{"hop_length": 320, "spec_augment": false, "layer_scale_init": 0.1, "inner_norm": false, "moe": "expert_choice", "expert_mlp_ratio": 1, "width": 256, "label_smoothing": 0.05, "beta1": 0.8, "beta2": 0.999, "warmup_steps": 750}
Rows from block 3 of a small sound classifier, named by matrix and row number. Rows with one number within an expert belong to one neuron, the router's apart. Each number is 200 + 30 x the weight over its row's rms, rounded and kept within 0 to 999. All counts start at 0.
Before each expert's rows are labels from the 100 clips, of 14848, where the router gives the expert most weight on average: "responds to" is what is common among them. Only what is clearly more common there than usual is listed. The data: short read English sentences (LibriTTS-R).
# router: router (model.blocks.3.mlp.router.weight, 16x256), inputs 86-171
# up: expert up (model.blocks.3.mlp.up, 16x256x256), inputs 86-171
# down: expert down (model.blocks.3.mlp.down, 16x256x256, transposed), outputs 86-171

# expert 4
responds to: voice: male
router.4,183,164,210,186,238,206,231,203,223,163,229,208,219,224,194,250,179,191,208,197,183,229,206,190,152,177,203,188,222,243,164,187,183,196,206,141,278,184,136,180,191,175,236,241,191,186,175,185,214,226,245,197,182,183,190,205,176,211,207,196,178,230,217,244,223,212,145,250,250,171,216,216,178,235,236,242,178,234,183,124,228,215,161,178,228,146
up.10,225,162,230,181,164,209,189,157,176,178,199,197,154,186,208,146,250,185,162,207,221,216,192,197,239,258,191,163,219,175,253,216,248,215,222,225,172,161,199,146,252,202,194,157,207,220,191,190,205,219,182,184,167,220,212,217,182,222,217,221,276,197,228,207,175,132,175,173,206,237,233,213,202,205,152,170,227,198,238,207,199,206,199,191,222,206
down.10,165,162,210,198,144,201,217,264,217,202,227,189,194,166,137,170,214,168,203,213,232,184,163,206,228,212,207,148,155,166,228,169,219,194,203,228,207,217,166,220,189,143,163,165,186,251,174,174,211,174,205,205,207,199,206,191,213,238,195,181,224,264,214,245,184,156,231,259,206,190,194,267,199,194,219,225,171,204,212,229,270,230,178,202,210,200
up.11,179,214,221,187,227,183,213,216,194,202,150,216,206,220,252,235,199,207,144,261,230,216,234,214,206,177,193,225,227,172,156,207,136,178,219,196,210,176,190,170,180,218,173,212,201,205,186,183,196,211,242,181,186,165,209,205,215,138,195,136,175,178,240,180,213,204,174,159,173,201,185,242,194,177,225,160,241,230,157,137,180,215,214,118,198,217
down.11,197,177,249,157,230,158,225,196,143,219,213,231,245,179,175,200,200,194,193,215,178,223,217,258,183,236,167,248,256,170,220,225,220,175,244,213,184,154,221,165,265,207,199,206,219,170,249,191,198,206,244,189,184,216,201,219,206,205,203,196,266,215,178,187,217,225,221,197,233,174,251,194,181,167,203,143,230,153,189,186,174,193,193,204,223,243
up.12,202,79,223,148,161,148,217,200,201,178,223,202,198,187,192,161,168,237,199,156,222,238,157,182,163,193,254,159,197,200,205,218,192,155,217,192,190,177,182,208,205,215,235,239,173,243,227,220,190,208,213,227,193,211,153,189,187,209,219,179,175,204,209,223,161,216,139,255,251,225,221,203,195,249,221,189,262,222,200,156,258,193,207,177,212,199
down.12,185,185,203,153,193,183,194,164,210,230,179,219,254,164,197,173,196,245,221,175,221,190,209,207,261,229,210,212,196,166,244,237,191,189,166,233,217,154,232,191,259,244,188,148,194,205,254,183,137,237,135,228,225,187,199,219,205,181,209,202,198,205,200,204,224,188,193,140,209,144,225,224,271,181,204,206,203,193,168,197,169,215,130,177,220,193
up.13,234,180,194,267,195,235,218,208,239,173,228,147,169,149,203,239,177,226,235,216,178,142,122,217,185,213,191,216,242,181,185,154,183,239,235,207,166,209,190,216,240,190,159,229,142,189,143,237,193,194,151,242,202,181,201,196,152,207,163,191,211,178,193,201,189,143,189,213,229,204,201,219,187,185,238,211,189,214,205,212,179,192,236,222,166,124
down.13,209,194,269,203,229,174,207,169,226,222,253,227,203,279,143,208,199,202,212,247,189,204,219,177,165,186,227,185,165,213,183,135,243,193,194,137,215,208,157,210,228,118,187,279,220,264,180,185,192,176,229,218,155,185,188,169,192,217,209,183,201,239,219,219,196,186,234,206,194,185,193,257,108,202,201,213,141,218,230,199,187,223,191,256,207,189
up.14,235,178,208,247,209,242,203,211,187,216,177,214,170,257,234,248,156,189,168,241,222,185,237,197,166,186,178,207,214,209,153,190,161,200,197,207,230,176,182,226,196,241,176,246,172,189,179,177,184,246,216,212,207,205,242,245,228,217,194,138,200,192,242,225,225,214,190,137,171,149,213,216,211,190,219,226,300,291,184,184,191,163,219,213,205,224
down.14,207,234,149,158,229,159,207,183,207,199,223,227,225,190,172,198,207,227,219,272,256,216,207,207,209,160,204,196,207,156,156,249,210,226,261,189,200,201,156,213,194,151,204,224,175,159,174,189,148,229,233,199,225,199,230,219,225,203,265,188,211,185,195,179,230,185,255,208,177,171,198,216,182,158,216,115,193,141,224,203,166,203,171,249,243,230
up.15,192,140,177,154,213,168,201,240,191,186,259,228,183,154,171,208,205,237,190,169,266,253,188,189,167,138,247,185,198,194,201,237,210,172,210,202,183,174,174,231,211,197,233,222,203,209,205,247,193,191,225,212,183,198,169,196,119,203,229,163,154,234,218,230,165,222,190,211,185,243,193,219,191,222,221,211,262,224,212,219,205,236,193,163,183,155
down.15,202,191,219,175,150,200,171,151,130,176,221,152,219,192,230,171,249,198,244,234,229,215,247,197,217,274,206,176,189,203,190,251,187,140,210,241,174,171,204,171,248,236,173,164,178,198,243,152,221,236,175,208,204,218,224,203,188,179,203,198,214,230,225,227,180,172,212,152,192,165,178,157,261,197,182,227,196,182,173,213,216,234,193,198,263,230
up.16,212,121,160,180,166,182,218,192,221,183,200,195,163,203,197,129,224,208,176,149,197,193,152,150,199,233,199,141,218,182,230,221,226,144,220,223,136,169,188,198,235,203,229,237,225,229,184,235,194,222,203,219,169,223,148,221,146,214,180,212,203,201,235,219,147,215,205,257,235,205,218,210,183,262,186,166,223,247,207,150,225,220,226,159,158,165
down.16,212,211,231,181,197,164,188,221,159,193,197,204,250,165,235,165,239,194,181,201,174,203,187,205,203,275,139,167,187,194,269,175,163,162,233,223,179,174,236,165,246,259,176,205,200,219,233,167,235,183,155,220,247,223,201,194,194,166,162,173,181,175,257,197,169,191,196,145,187,193,179,215,215,190,230,221,221,238,183,217,177,178,196,193,206,179
up.17,194,242,230,256,203,181,193,165,170,194,209,188,264,222,183,270,157,178,256,235,164,166,192,210,224,231,225,241,212,195,206,211,196,190,209,216,221,210,184,203,210,156,185,173,185,157,190,131,186,237,218,207,187,180,235,211,207,190,182,214,228,218,164,197,223,207,144,201,236,171,215,162,216,143,206,250,224,242,190,189,145,209,171,245,177,238
down.17,181,182,151,232,234,184,197,185,229,215,151,177,180,195,203,223,185,212,212,240,188,197,192,197,177,81,237,256,203,177,193,204,222,183,241,182,206,156,165,185,106,227,200,225,175,224,163,130,152,214,236,137,235,139,194,225,248,220,198,259,171,156,160,180,252,201,228,256,198,189,188,249,183,198,188,170,195,193,214,153,235,197,205,204,192,210
up.18,184,161,191,171,239,166,211,234,218,189,195,179,154,229,200,180,221,180,173,134,188,222,208,219,179,193,182,193,131,186,195,186,182,169,178,226,199,176,206,182,135,158,202,241,229,205,160,241,191,185,195,202,156,221,177,165,157,211,232,155,202,231,174,198,194,200,199,230,186,228,233,204,195,191,193,158,213,237,225,186,232,188,192,212,215,162
down.18,229,216,287,207,190,190,187,215,141,190,234,182,237,160,236,172,225,192,221,205,181,192,193,218,205,271,147,240,235,233,178,262,170,206,200,230,175,204,245,164,217,264,203,152,259,206,227,199,214,218,174,209,196,192,216,201,192,196,162,187,204,224,261,193,195,228,226,136,189,204,209,156,236,210,168,178,212,196,227,217,226,197,187,197,153,210

# expert 2
responds to: voice: male
router.2,203,245,167,207,194,215,165,235,182,183,174,178,229,197,191,266,269,241,230,229,156,165,196,232,222,230,247,202,232,177,190,243,150,210,219,230,156,181,218,233,208,196,230,204,191,187,234,246,189,209,204,196,187,216,204,231,208,182,160,209,160,133,184,179,233,194,179,196,190,223,173,157,235,214,187,206,250,216,258,185,226,209,192,186,218,201
up.10,154,189,239,204,261,179,178,194,236,185,169,245,160,218,184,208,197,221,204,181,149,215,248,230,219,205,221,142,173,200,251,188,147,204,236,243,240,168,130,145,180,210,232,159,220,213,170,225,230,203,183,133,213,200,170,245,205,191,142,161,211,207,185,228,205,208,209,160,140,242,201,196,178,216,222,230,183,223,231,174,235,213,218,221,231,244
down.10,136,185,152,164,190,179,156,208,210,256,229,198,169,200,126,184,207,200,201,258,213,170,229,224,217,207,247,164,200,186,199,210,132,184,247,224,201,208,185,262,200,186,211,210,155,214,191,215,144,202,213,214,188,179,215,228,197,223,182,125,181,232,185,215,212,171,176,216,177,172,166,152,167,169,175,197,195,210,180,214,244,213,230,207,232,198
up.11,244,192,185,177,174,200,213,226,195,208,198,237,170,189,195,237,189,139,221,181,167,171,207,185,233,188,230,198,220,219,211,210,201,205,180,232,180,224,187,193,161,208,190,166,232,177,262,285,226,176,179,238,219,191,149,185,182,143,193,236,228,206,196,221,165,177,169,192,247,229,251,187,230,180,189,221,211,212,153,221,162,225,202,167,206,209
down.11,212,151,241,221,165,216,249,198,262,190,222,163,199,204,224,199,162,151,221,172,241,234,168,191,204,88,207,192,232,251,189,172,255,231,199,190,190,184,202,160,183,215,187,216,237,181,212,177,197,266,264,228,184,214,175,130,181,195,174,231,173,173,238,218,185,198,177,246,211,196,204,168,166,211,184,212,195,181,206,206,219,163,214,184,184,209
up.12,227,185,219,230,187,212,254,205,147,194,201,219,171,178,167,247,215,167,197,198,176,232,184,240,217,235,212,268,200,197,171,188,223,206,195,204,174,188,208,223,212,222,182,164,249,173,217,242,203,193,191,258,223,197,216,192,206,187,188,182,242,197,211,167,148,190,259,186,227,206,196,252,272,208,162,184,206,183,189,202,117,248,217,162,204,215
down.12,226,190,238,240,192,189,221,215,208,217,203,172,158,172,301,182,196,181,218,186,208,182,165,201,202,166,236,206,244,173,186,249,228,223,194,204,202,230,191,206,222,284,176,218,183,211,195,178,161,171,277,206,210,126,179,148,228,225,224,267,198,216,196,194,173,183,182,217,182,211,176,221,212,191,196,178,238,225,204,230,218,203,187,173,138,236
up.13,187,158,197,196,196,195,256,236,207,258,179,231,210,195,217,228,181,161,195,252,176,220,164,186,217,166,172,188,206,200,148,166,194,160,209,175,164,163,207,234,141,218,174,193,232,203,193,260,227,166,212,237,211,197,215,199,166,180,175,226,209,163,217,238,147,184,164,199,149,202,176,180,272,184,199,147,181,243,188,220,183,235,257,123,201,217
down.13,250,181,178,243,188,214,216,204,251,231,267,174,179,200,189,206,130,236,247,248,184,217,179,190,194,134,217,183,231,163,191,221,218,195,197,208,226,262,212,181,224,221,201,276,223,208,160,157,208,189,250,262,203,180,196,178,179,139,205,200,222,161,238,160,221,159,168,210,199,226,166,226,228,192,215,216,252,237,173,215,197,234,200,181,178,266
up.14,210,199,175,199,139,181,227,197,223,185,184,205,200,227,199,233,195,272,206,209,242,173,197,207,216,215,154,219,221,202,218,200,217,185,161,160,240,236,195,194,199,242,150,222,124,184,233,214,206,219,214,192,256,172,209,191,244,186,187,228,177,179,191,130,196,230,239,212,220,193,190,245,209,173,199,258,190,242,141,182,176,270,200,217,208,112
down.14,152,220,240,203,207,157,171,221,163,201,181,153,173,228,162,226,173,202,203,238,148,178,261,178,165,170,187,199,245,224,288,163,212,180,254,177,193,245,233,243,176,195,176,221,173,219,182,255,251,155,200,180,185,223,204,209,210,200,161,163,162,187,193,202,230,185,215,171,201,260,160,176,146,201,180,259,167,208,229,209,235,192,227,252,216,239
up.15,171,188,201,199,189,194,209,208,224,223,182,281,200,168,258,189,163,188,182,233,170,184,199,174,211,165,218,217,215,172,168,224,225,189,256,191,163,163,205,224,207,217,211,178,214,209,185,221,211,157,131,224,200,186,258,209,184,135,174,195,244,164,196,186,191,169,186,145,175,251,178,204,230,160,171,136,246,233,194,224,145,176,278,159,187,202
down.15,220,178,211,231,201,208,182,192,219,218,211,187,185,233,244,211,177,174,221,207,180,187,143,200,197,187,246,183,217,211,224,274,226,212,154,178,191,184,199,189,211,223,206,227,167,259,160,159,164,192,261,175,192,213,211,187,223,181,203,227,188,223,191,172,184,180,161,249,164,266,198,228,259,172,215,203,232,162,231,201,197,220,199,163,174,235
up.16,174,242,186,159,190,198,201,200,200,182,269,207,272,222,194,197,195,164,248,205,195,199,210,166,226,230,103,210,216,170,188,184,192,222,208,214,203,258,212,240,166,173,164,226,134,177,214,190,215,190,133,245,178,201,189,186,214,181,192,207,176,201,220,212,244,208,233,228,188,169,160,248,220,212,133,178,163,207,211,222,203,215,233,194,198,213
down.16,220,213,227,246,210,214,230,135,253,138,183,198,208,179,190,231,200,221,169,222,160,229,174,166,163,225,196,254,207,209,172,166,225,213,216,198,169,148,205,185,246,194,255,229,220,143,259,232,247,205,185,240,192,190,211,241,198,197,217,200,229,187,185,200,185,226,146,195,260,189,234,181,200,223,240,213,254,191,195,178,176,182,174,193,220,265
up.17,208,207,184,180,129,232,244,182,196,209,176,233,256,219,201,166,204,216,212,197,253,198,207,178,211,244,149,228,161,185,203,174,197,178,213,153,179,213,175,200,209,158,185,247,170,181,232,159,226,251,218,258,169,272,245,205,192,215,245,159,162,204,196,148,207,223,239,208,218,164,261,240,181,230,156,224,199,183,184,204,186,214,227,202,236,217
down.17,257,184,166,244,216,169,223,148,190,155,193,194,180,191,215,257,202,240,218,146,157,213,218,186,229,259,213,212,226,154,240,216,215,211,155,237,172,200,192,177,203,258,220,224,200,214,233,223,212,170,239,164,182,191,182,218,190,193,209,184,224,156,163,158,171,178,181,213,188,206,193,177,247,200,232,240,237,184,243,228,171,219,215,193,187,165
up.18,244,184,194,188,144,150,248,198,186,213,199,200,190,198,223,217,204,215,205,234,264,188,156,109,162,212,166,226,247,171,197,220,220,211,239,124,162,189,233,217,216,216,199,245,147,192,195,206,193,212,238,257,184,187,238,185,221,245,205,223,201,182,207,130,213,224,215,199,284,169,229,201,226,234,201,214,218,211,197,166,194,196,205,190,216,193
down.18,145,202,215,187,231,197,198,211,178,184,169,189,168,186,148,190,167,220,205,215,178,240,218,199,227,183,212,224,179,240,215,129,234,207,216,202,170,205,221,152,128,158,181,215,233,186,176,237,215,189,182,139,193,171,217,199,151,185,195,183,196,191,145,202,213,203,206,190,133,242,191,219,181,144,157,206,179,149,244,184,192,200,255,221,214,177

# expert 10
responds to: voice: female
router.10,218,168,192,163,185,208,173,206,218,229,236,181,197,182,206,177,223,179,165,153,188,178,232,260,217,247,199,167,229,188,232,196,165,226,199,264,185,171,189,204,194,205,170,224,148,240,222,255,206,219,162,174,183,191,191,226,201,178,195,161,210,199,185,193,211,130,200,195,176,177,220,227,192,181,187,227,167,169,218,230,262,212,182,193,228,236
up.10,195,229,175,230,217,185,170,192,147,186,180,170,204,265,194,265,162,222,236,154,196,184,219,234,196,209,213,235,196,288,214,183,208,156,237,205,242,239,206,229,181,180,179,189,217,129,261,218,200,211,201,200,231,186,207,224,239,254,210,243,188,217,149,198,193,210,211,214,238,235,153,222,204,224,139,234,183,233,193,182,250,175,188,244,147,234
down.10,226,213,209,212,201,221,206,230,176,156,174,245,192,180,244,226,180,202,168,163,200,262,187,171,211,168,164,217,217,168,198,209,185,245,217,188,202,229,262,204,215,264,204,245,222,202,220,195,201,175,195,176,211,172,188,178,227,182,201,232,223,178,208,170,176,177,203,220,215,225,196,199,198,227,258,171,253,172,217,187,170,138,237,147,209,215
up.11,262,160,200,182,221,169,218,179,214,177,187,268,234,129,201,242,264,212,194,211,233,211,147,214,206,238,193,174,179,194,147,214,157,200,166,170,215,194,216,143,157,186,210,187,227,177,189,211,199,191,183,162,196,181,250,217,154,189,253,211,237,211,197,199,190,209,231,147,196,154,213,210,171,222,171,160,161,200,225,211,192,219,146,217,277,192
down.11,250,180,219,167,159,207,216,169,127,214,238,180,215,172,185,199,217,163,187,169,228,221,176,201,236,251,183,179,195,161,213,270,234,199,168,236,203,119,180,225,239,174,224,181,193,206,197,201,219,198,182,218,167,214,185,176,119,247,219,236,228,254,178,219,182,195,175,218,223,164,270,248,200,245,200,182,247,221,216,206,205,225,199,183,222,196
up.12,174,250,219,185,238,170,194,180,224,174,197,165,190,273,218,196,203,195,181,214,194,252,218,156,157,157,170,202,188,188,209,193,257,247,229,188,220,232,235,172,177,179,207,198,228,192,188,208,211,162,211,215,194,228,197,155,204,215,220,218,235,217,237,242,192,256,279,220,167,150,148,211,188,178,183,139,158,206,240,182,193,156,239,186,176,225
down.12,186,238,242,170,225,191,223,210,225,177,160,222,221,145,240,170,231,212,147,228,211,256,240,160,213,217,175,244,229,160,142,238,230,250,217,190,170,181,212,163,214,260,223,213,239,187,231,219,180,170,180,238,237,183,228,217,219,190,233,218,261,182,214,243,231,217,185,181,176,172,168,231,236,207,228,161,167,193,178,193,152,190,176,205,221,214
up.13,186,224,200,201,234,210,175,190,238,162,200,131,254,228,193,224,274,181,212,191,159,168,200,198,225,186,178,148,209,173,200,210,200,231,182,208,239,203,242,201,181,183,255,188,217,180,206,179,192,178,211,203,197,177,196,160,184,170,215,222,212,221,211,214,199,227,261,202,161,181,152,199,173,199,118,174,225,202,226,172,193,175,232,222,186,157
down.13,267,245,183,184,221,242,247,161,189,167,236,178,202,152,228,193,229,227,186,129,196,233,209,226,205,168,165,195,284,219,187,216,177,249,174,241,145,208,204,188,269,265,245,190,206,189,259,202,185,176,181,219,215,190,199,180,231,223,230,192,258,199,204,191,256,196,145,195,208,195,203,219,219,227,249,205,164,216,145,191,179,191,190,191,207,200
up.14,193,168,212,181,192,197,220,199,180,207,147,202,215,142,248,132,226,211,187,173,292,187,170,168,215,251,158,250,217,186,197,196,204,298,202,227,214,191,212,135,186,226,157,156,187,211,234,237,167,182,175,176,258,214,253,197,194,189,206,162,216,206,198,234,224,169,219,189,219,144,169,167,235,170,195,169,183,158,224,262,190,177,138,173,235,194
down.14,234,130,178,181,184,184,214,204,226,224,216,176,215,235,144,177,193,178,185,231,245,192,202,173,170,157,215,158,209,159,210,211,195,140,260,172,223,186,208,248,241,172,215,253,205,220,157,203,235,187,222,181,157,155,185,189,162,203,210,190,183,221,226,193,171,199,208,198,194,171,177,228,170,237,181,193,232,204,206,195,233,211,204,171,187,175
up.15,193,205,151,197,209,193,223,238,184,232,189,194,254,145,218,130,258,181,149,191,283,215,223,199,202,196,157,236,217,221,177,201,217,271,196,193,200,204,215,138,215,234,208,144,204,215,248,204,204,194,153,199,192,197,261,225,221,198,239,201,235,178,206,226,209,165,201,200,191,170,162,217,191,178,206,171,161,166,190,264,146,202,161,199,257,191
down.15,198,145,196,209,131,191,225,221,169,217,225,188,189,246,207,171,209,214,216,204,232,212,166,191,201,183,227,120,234,168,226,232,226,212,192,180,236,192,181,262,218,212,176,227,194,237,192,201,214,177,229,215,184,159,208,167,184,206,188,195,193,210,216,195,153,163,185,241,219,133,217,209,190,207,189,175,192,205,199,239,201,216,201,183,169,167
up.16,210,142,198,123,193,158,178,206,246,207,212,230,147,191,261,199,195,187,144,185,175,229,209,201,188,165,174,226,249,186,221,193,155,224,182,188,141,190,192,197,173,225,192,262,161,236,214,267,210,144,182,179,208,187,194,213,251,193,195,135,180,202,248,200,179,177,218,189,161,201,189,187,205,227,186,178,161,170,242,185,224,202,190,143,226,232
down.16,154,169,159,222,186,221,146,177,170,204,242,145,223,214,189,210,202,151,181,202,191,162,197,235,176,203,208,182,140,199,214,188,217,195,175,214,257,222,178,234,181,165,210,131,146,221,173,178,171,182,220,173,215,200,210,171,243,237,180,181,218,220,202,207,191,191,198,197,223,208,199,165,220,156,172,172,171,184,184,237,193,234,230,189,194,173
up.17,178,210,173,237,178,168,173,227,256,208,206,192,219,195,203,216,176,187,262,245,176,167,225,241,184,212,201,140,196,185,206,192,208,179,232,197,256,211,201,233,220,227,174,245,194,189,245,232,181,194,216,208,212,210,196,217,225,204,180,240,182,161,215,226,184,204,157,190,192,172,210,213,191,214,235,237,240,238,180,146,199,196,220,220,163,184
down.17,197,221,205,174,205,179,246,282,240,224,125,195,194,169,223,153,225,218,151,204,188,212,241,198,208,181,183,235,244,248,155,178,209,223,238,200,133,219,233,171,179,240,164,247,238,172,237,234,252,207,194,206,240,147,211,235,223,141,232,170,225,166,232,216,207,219,183,184,200,235,205,216,200,167,198,193,172,162,197,169,218,160,217,195,231,210
up.18,224,159,246,229,234,171,175,158,215,174,173,204,185,231,254,179,205,212,217,215,213,195,210,195,175,185,182,197,168,189,240,177,211,213,197,166,233,182,178,221,170,205,218,223,219,216,236,260,210,121,167,186,200,205,177,185,198,169,215,239,225,190,226,178,180,240,242,232,207,175,199,225,234,210,244,193,184,191,176,194,193,229,174,215,174,181
down.18,197,220,215,225,222,200,207,241,262,200,202,207,172,192,177,175,198,235,224,237,197,218,251,194,190,202,202,233,235,203,162,198,178,235,240,184,176,167,212,228,232,242,203,255,198,171,230,252,232,203,183,261,222,180,216,228,187,185,218,144,219,196,235,177,225,243,213,189,158,212,199,216,210,221,246,233,195,223,152,177,198,230,186,214,212,181

# expert 14
responds to: voice: female
router.14,194,195,209,261,213,204,196,167,236,174,227,246,209,116,184,211,211,236,218,210,168,227,156,226,201,231,213,218,229,222,157,204,195,173,221,171,237,208,147,255,289,210,218,206,189,225,159,168,146,172,217,225,155,168,177,216,189,144,218,241,194,235,235,159,188,232,176,218,212,186,189,168,209,181,243,217,197,229,142,112,139,238,155,194,183,231
up.10,220,211,197,280,182,188,188,153,196,165,219,198,152,225,199,168,171,219,220,220,214,151,199,227,227,258,208,195,205,212,244,171,218,207,251,178,261,206,172,240,204,219,160,191,124,232,148,198,198,197,164,204,152,144,198,252,210,194,186,203,204,197,217,191,194,135,184,226,237,182,195,189,274,212,198,240,137,182,214,213,206,195,190,224,222,177
down.10,209,159,151,151,192,204,168,222,231,191,253,236,185,171,240,217,224,220,222,221,207,142,219,220,191,167,240,157,204,134,212,207,232,173,158,242,218,178,172,153,169,228,154,141,157,237,122,243,231,201,216,215,215,223,186,173,174,216,204,190,145,230,215,173,187,204,232,201,169,199,188,229,187,233,209,183,212,257,198,176,228,246,213,175,227,247
up.11,219,174,157,244,185,167,204,201,178,146,230,164,217,219,181,176,246,223,178,182,174,167,182,218,237,290,216,154,247,225,250,180,206,190,225,241,223,203,202,219,209,229,224,177,172,186,173,187,179,210,166,226,164,146,207,208,175,179,177,221,211,241,173,183,175,180,184,244,247,223,218,214,265,210,181,209,186,150,160,220,239,164,196,229,216,223
down.11,235,180,233,191,213,206,156,184,190,159,177,192,174,217,191,166,220,191,226,239,213,189,173,193,170,201,197,174,163,156,216,200,253,170,204,251,136,172,189,219,227,218,171,223,175,225,170,189,267,191,157,198,155,234,204,196,132,233,160,220,215,192,256,109,195,235,222,204,225,181,213,207,187,212,199,206,211,230,177,211,188,202,211,238,247,253
up.12,186,241,186,169,229,246,230,197,179,211,241,183,253,235,195,216,229,139,191,214,199,226,171,159,181,128,173,252,157,192,213,158,148,194,213,173,214,234,240,158,165,198,204,193,212,175,208,184,238,181,142,192,191,232,207,201,177,130,212,203,168,221,210,200,235,215,223,258,189,204,184,239,213,197,164,197,187,157,218,205,247,222,200,212,186,164
down.12,176,194,214,180,208,200,186,201,205,172,177,179,214,187,243,204,223,211,143,219,168,216,190,186,162,264,203,256,209,227,192,194,221,216,256,144,206,234,220,185,199,207,235,166,222,194,215,241,244,193,211,137,185,206,221,227,185,209,183,238,205,201,198,201,207,212,209,214,203,194,146,180,195,230,157,176,175,143,246,219,168,176,204,214,177,191
up.13,194,159,209,156,165,189,224,156,203,156,204,188,217,178,200,158,200,225,258,160,208,218,166,147,115,158,198,216,249,169,190,204,188,205,152,195,233,226,204,173,210,198,192,268,181,157,208,210,168,175,206,224,220,217,230,188,216,223,206,157,170,156,202,177,203,247,261,212,217,203,211,210,196,204,198,208,193,243,198,221,213,208,199,164,176,234
down.13,233,235,197,207,220,201,232,193,182,226,167,156,208,173,161,159,239,211,168,171,173,163,225,180,237,202,189,186,252,250,231,173,171,252,195,221,195,195,225,222,232,172,254,164,257,173,220,198,192,263,216,200,197,185,204,176,168,162,212,182,185,219,201,204,215,167,245,187,168,235,213,180,229,175,206,179,215,187,184,177,208,158,205,253,196,218
up.14,269,160,232,175,188,241,134,216,213,227,164,185,180,162,200,236,253,208,248,224,161,166,222,194,193,156,193,170,240,174,183,204,154,206,173,239,196,181,160,206,241,152,197,233,248,164,240,243,182,153,216,193,228,205,168,193,194,198,258,151,210,167,229,261,241,243,192,193,151,234,201,175,158,211,173,188,255,207,209,251,243,188,209,163,214,227
down.14,217,245,317,164,198,173,230,205,230,213,198,207,262,227,155,230,201,223,228,202,161,217,183,161,211,241,209,187,152,157,206,196,224,191,213,220,244,201,158,191,189,154,227,208,240,159,167,214,221,174,197,167,177,211,212,215,148,223,191,190,224,168,207,172,174,213,182,258,171,163,205,243,203,154,214,186,175,168,245,210,161,231,181,225,190,183
up.15,261,164,180,252,195,196,199,201,186,203,186,195,147,217,172,169,142,264,243,208,205,145,232,233,215,253,225,193,186,215,236,185,203,201,254,203,241,197,181,258,244,204,213,177,154,195,168,181,122,221,227,198,194,164,234,215,237,248,198,201,222,187,205,188,186,183,201,189,219,169,192,214,207,177,197,245,200,197,191,202,193,215,196,178,207,241
down.15,246,185,175,183,174,198,174,169,219,149,214,192,177,199,233,188,168,214,222,229,204,137,225,238,175,194,239,145,170,192,162,206,184,172,200,194,212,219,171,214,183,215,142,196,161,218,111,253,188,193,185,231,176,170,150,213,179,195,182,158,165,202,199,219,172,140,191,171,168,221,218,173,244,204,225,209,238,220,204,189,268,221,156,206,214,228
up.16,200,180,219,156,251,178,259,165,205,173,168,227,235,178,204,211,244,217,218,222,216,257,185,152,140,108,220,239,237,137,169,168,204,209,196,170,189,196,184,160,218,203,209,204,216,183,196,198,205,181,204,186,212,198,188,203,184,185,258,210,200,198,191,169,220,269,198,189,178,186,182,260,200,187,216,150,210,250,197,214,144,255,192,162,186,200
down.16,203,271,210,208,238,192,227,241,163,181,134,176,233,153,214,170,199,152,121,198,170,182,189,178,220,226,142,264,234,255,204,182,169,254,212,194,168,241,221,184,205,199,204,224,232,138,267,200,179,211,175,193,251,196,196,229,202,171,172,204,250,214,187,221,217,187,167,171,227,237,194,171,206,224,165,174,176,196,222,206,204,134,196,218,187,264
up.17,177,213,174,293,189,177,210,196,178,160,245,149,211,228,186,199,177,163,233,165,169,170,201,212,252,218,172,236,206,266,234,174,216,197,234,200,218,195,226,246,204,206,195,194,177,221,207,198,196,178,178,210,172,183,179,208,209,183,204,237,223,232,192,211,162,184,198,226,241,227,220,183,234,186,224,242,188,193,203,199,169,174,192,229,153,216
down.17,187,168,242,235,190,181,205,198,200,173,223,188,159,218,242,190,223,179,219,162,190,174,204,244,186,197,204,177,228,249,201,188,184,222,176,229,177,204,161,252,178,225,152,207,172,257,204,194,213,175,212,241,236,254,165,159,240,173,171,188,182,184,261,190,150,165,201,236,206,223,171,156,219,235,191,196,267,217,183,211,228,175,238,157,172,224
up.18,237,179,214,167,230,199,181,196,177,225,178,225,133,176,186,297,239,222,186,246,254,216,233,212,183,183,206,216,222,190,169,235,187,194,194,196,198,168,175,203,228,167,190,185,157,175,217,193,177,167,254,216,237,233,170,208,199,214,179,164,203,216,151,228,240,183,161,158,184,195,180,235,181,183,218,211,238,194,201,131,203,244,182,180,242,214
down.18,181,222,221,191,216,174,225,190,183,147,200,218,211,185,193,222,164,238,203,180,211,189,126,201,163,211,247,216,165,195,198,169,220,182,231,202,206,169,213,174,187,181,262,211,191,189,148,239,199,196,204,168,168,232,218,191,154,236,198,186,205,252,114,184,242,206,207,207,169,168,202,232,172,205,194,206,129,191,173,191,172,212,158,176,212,212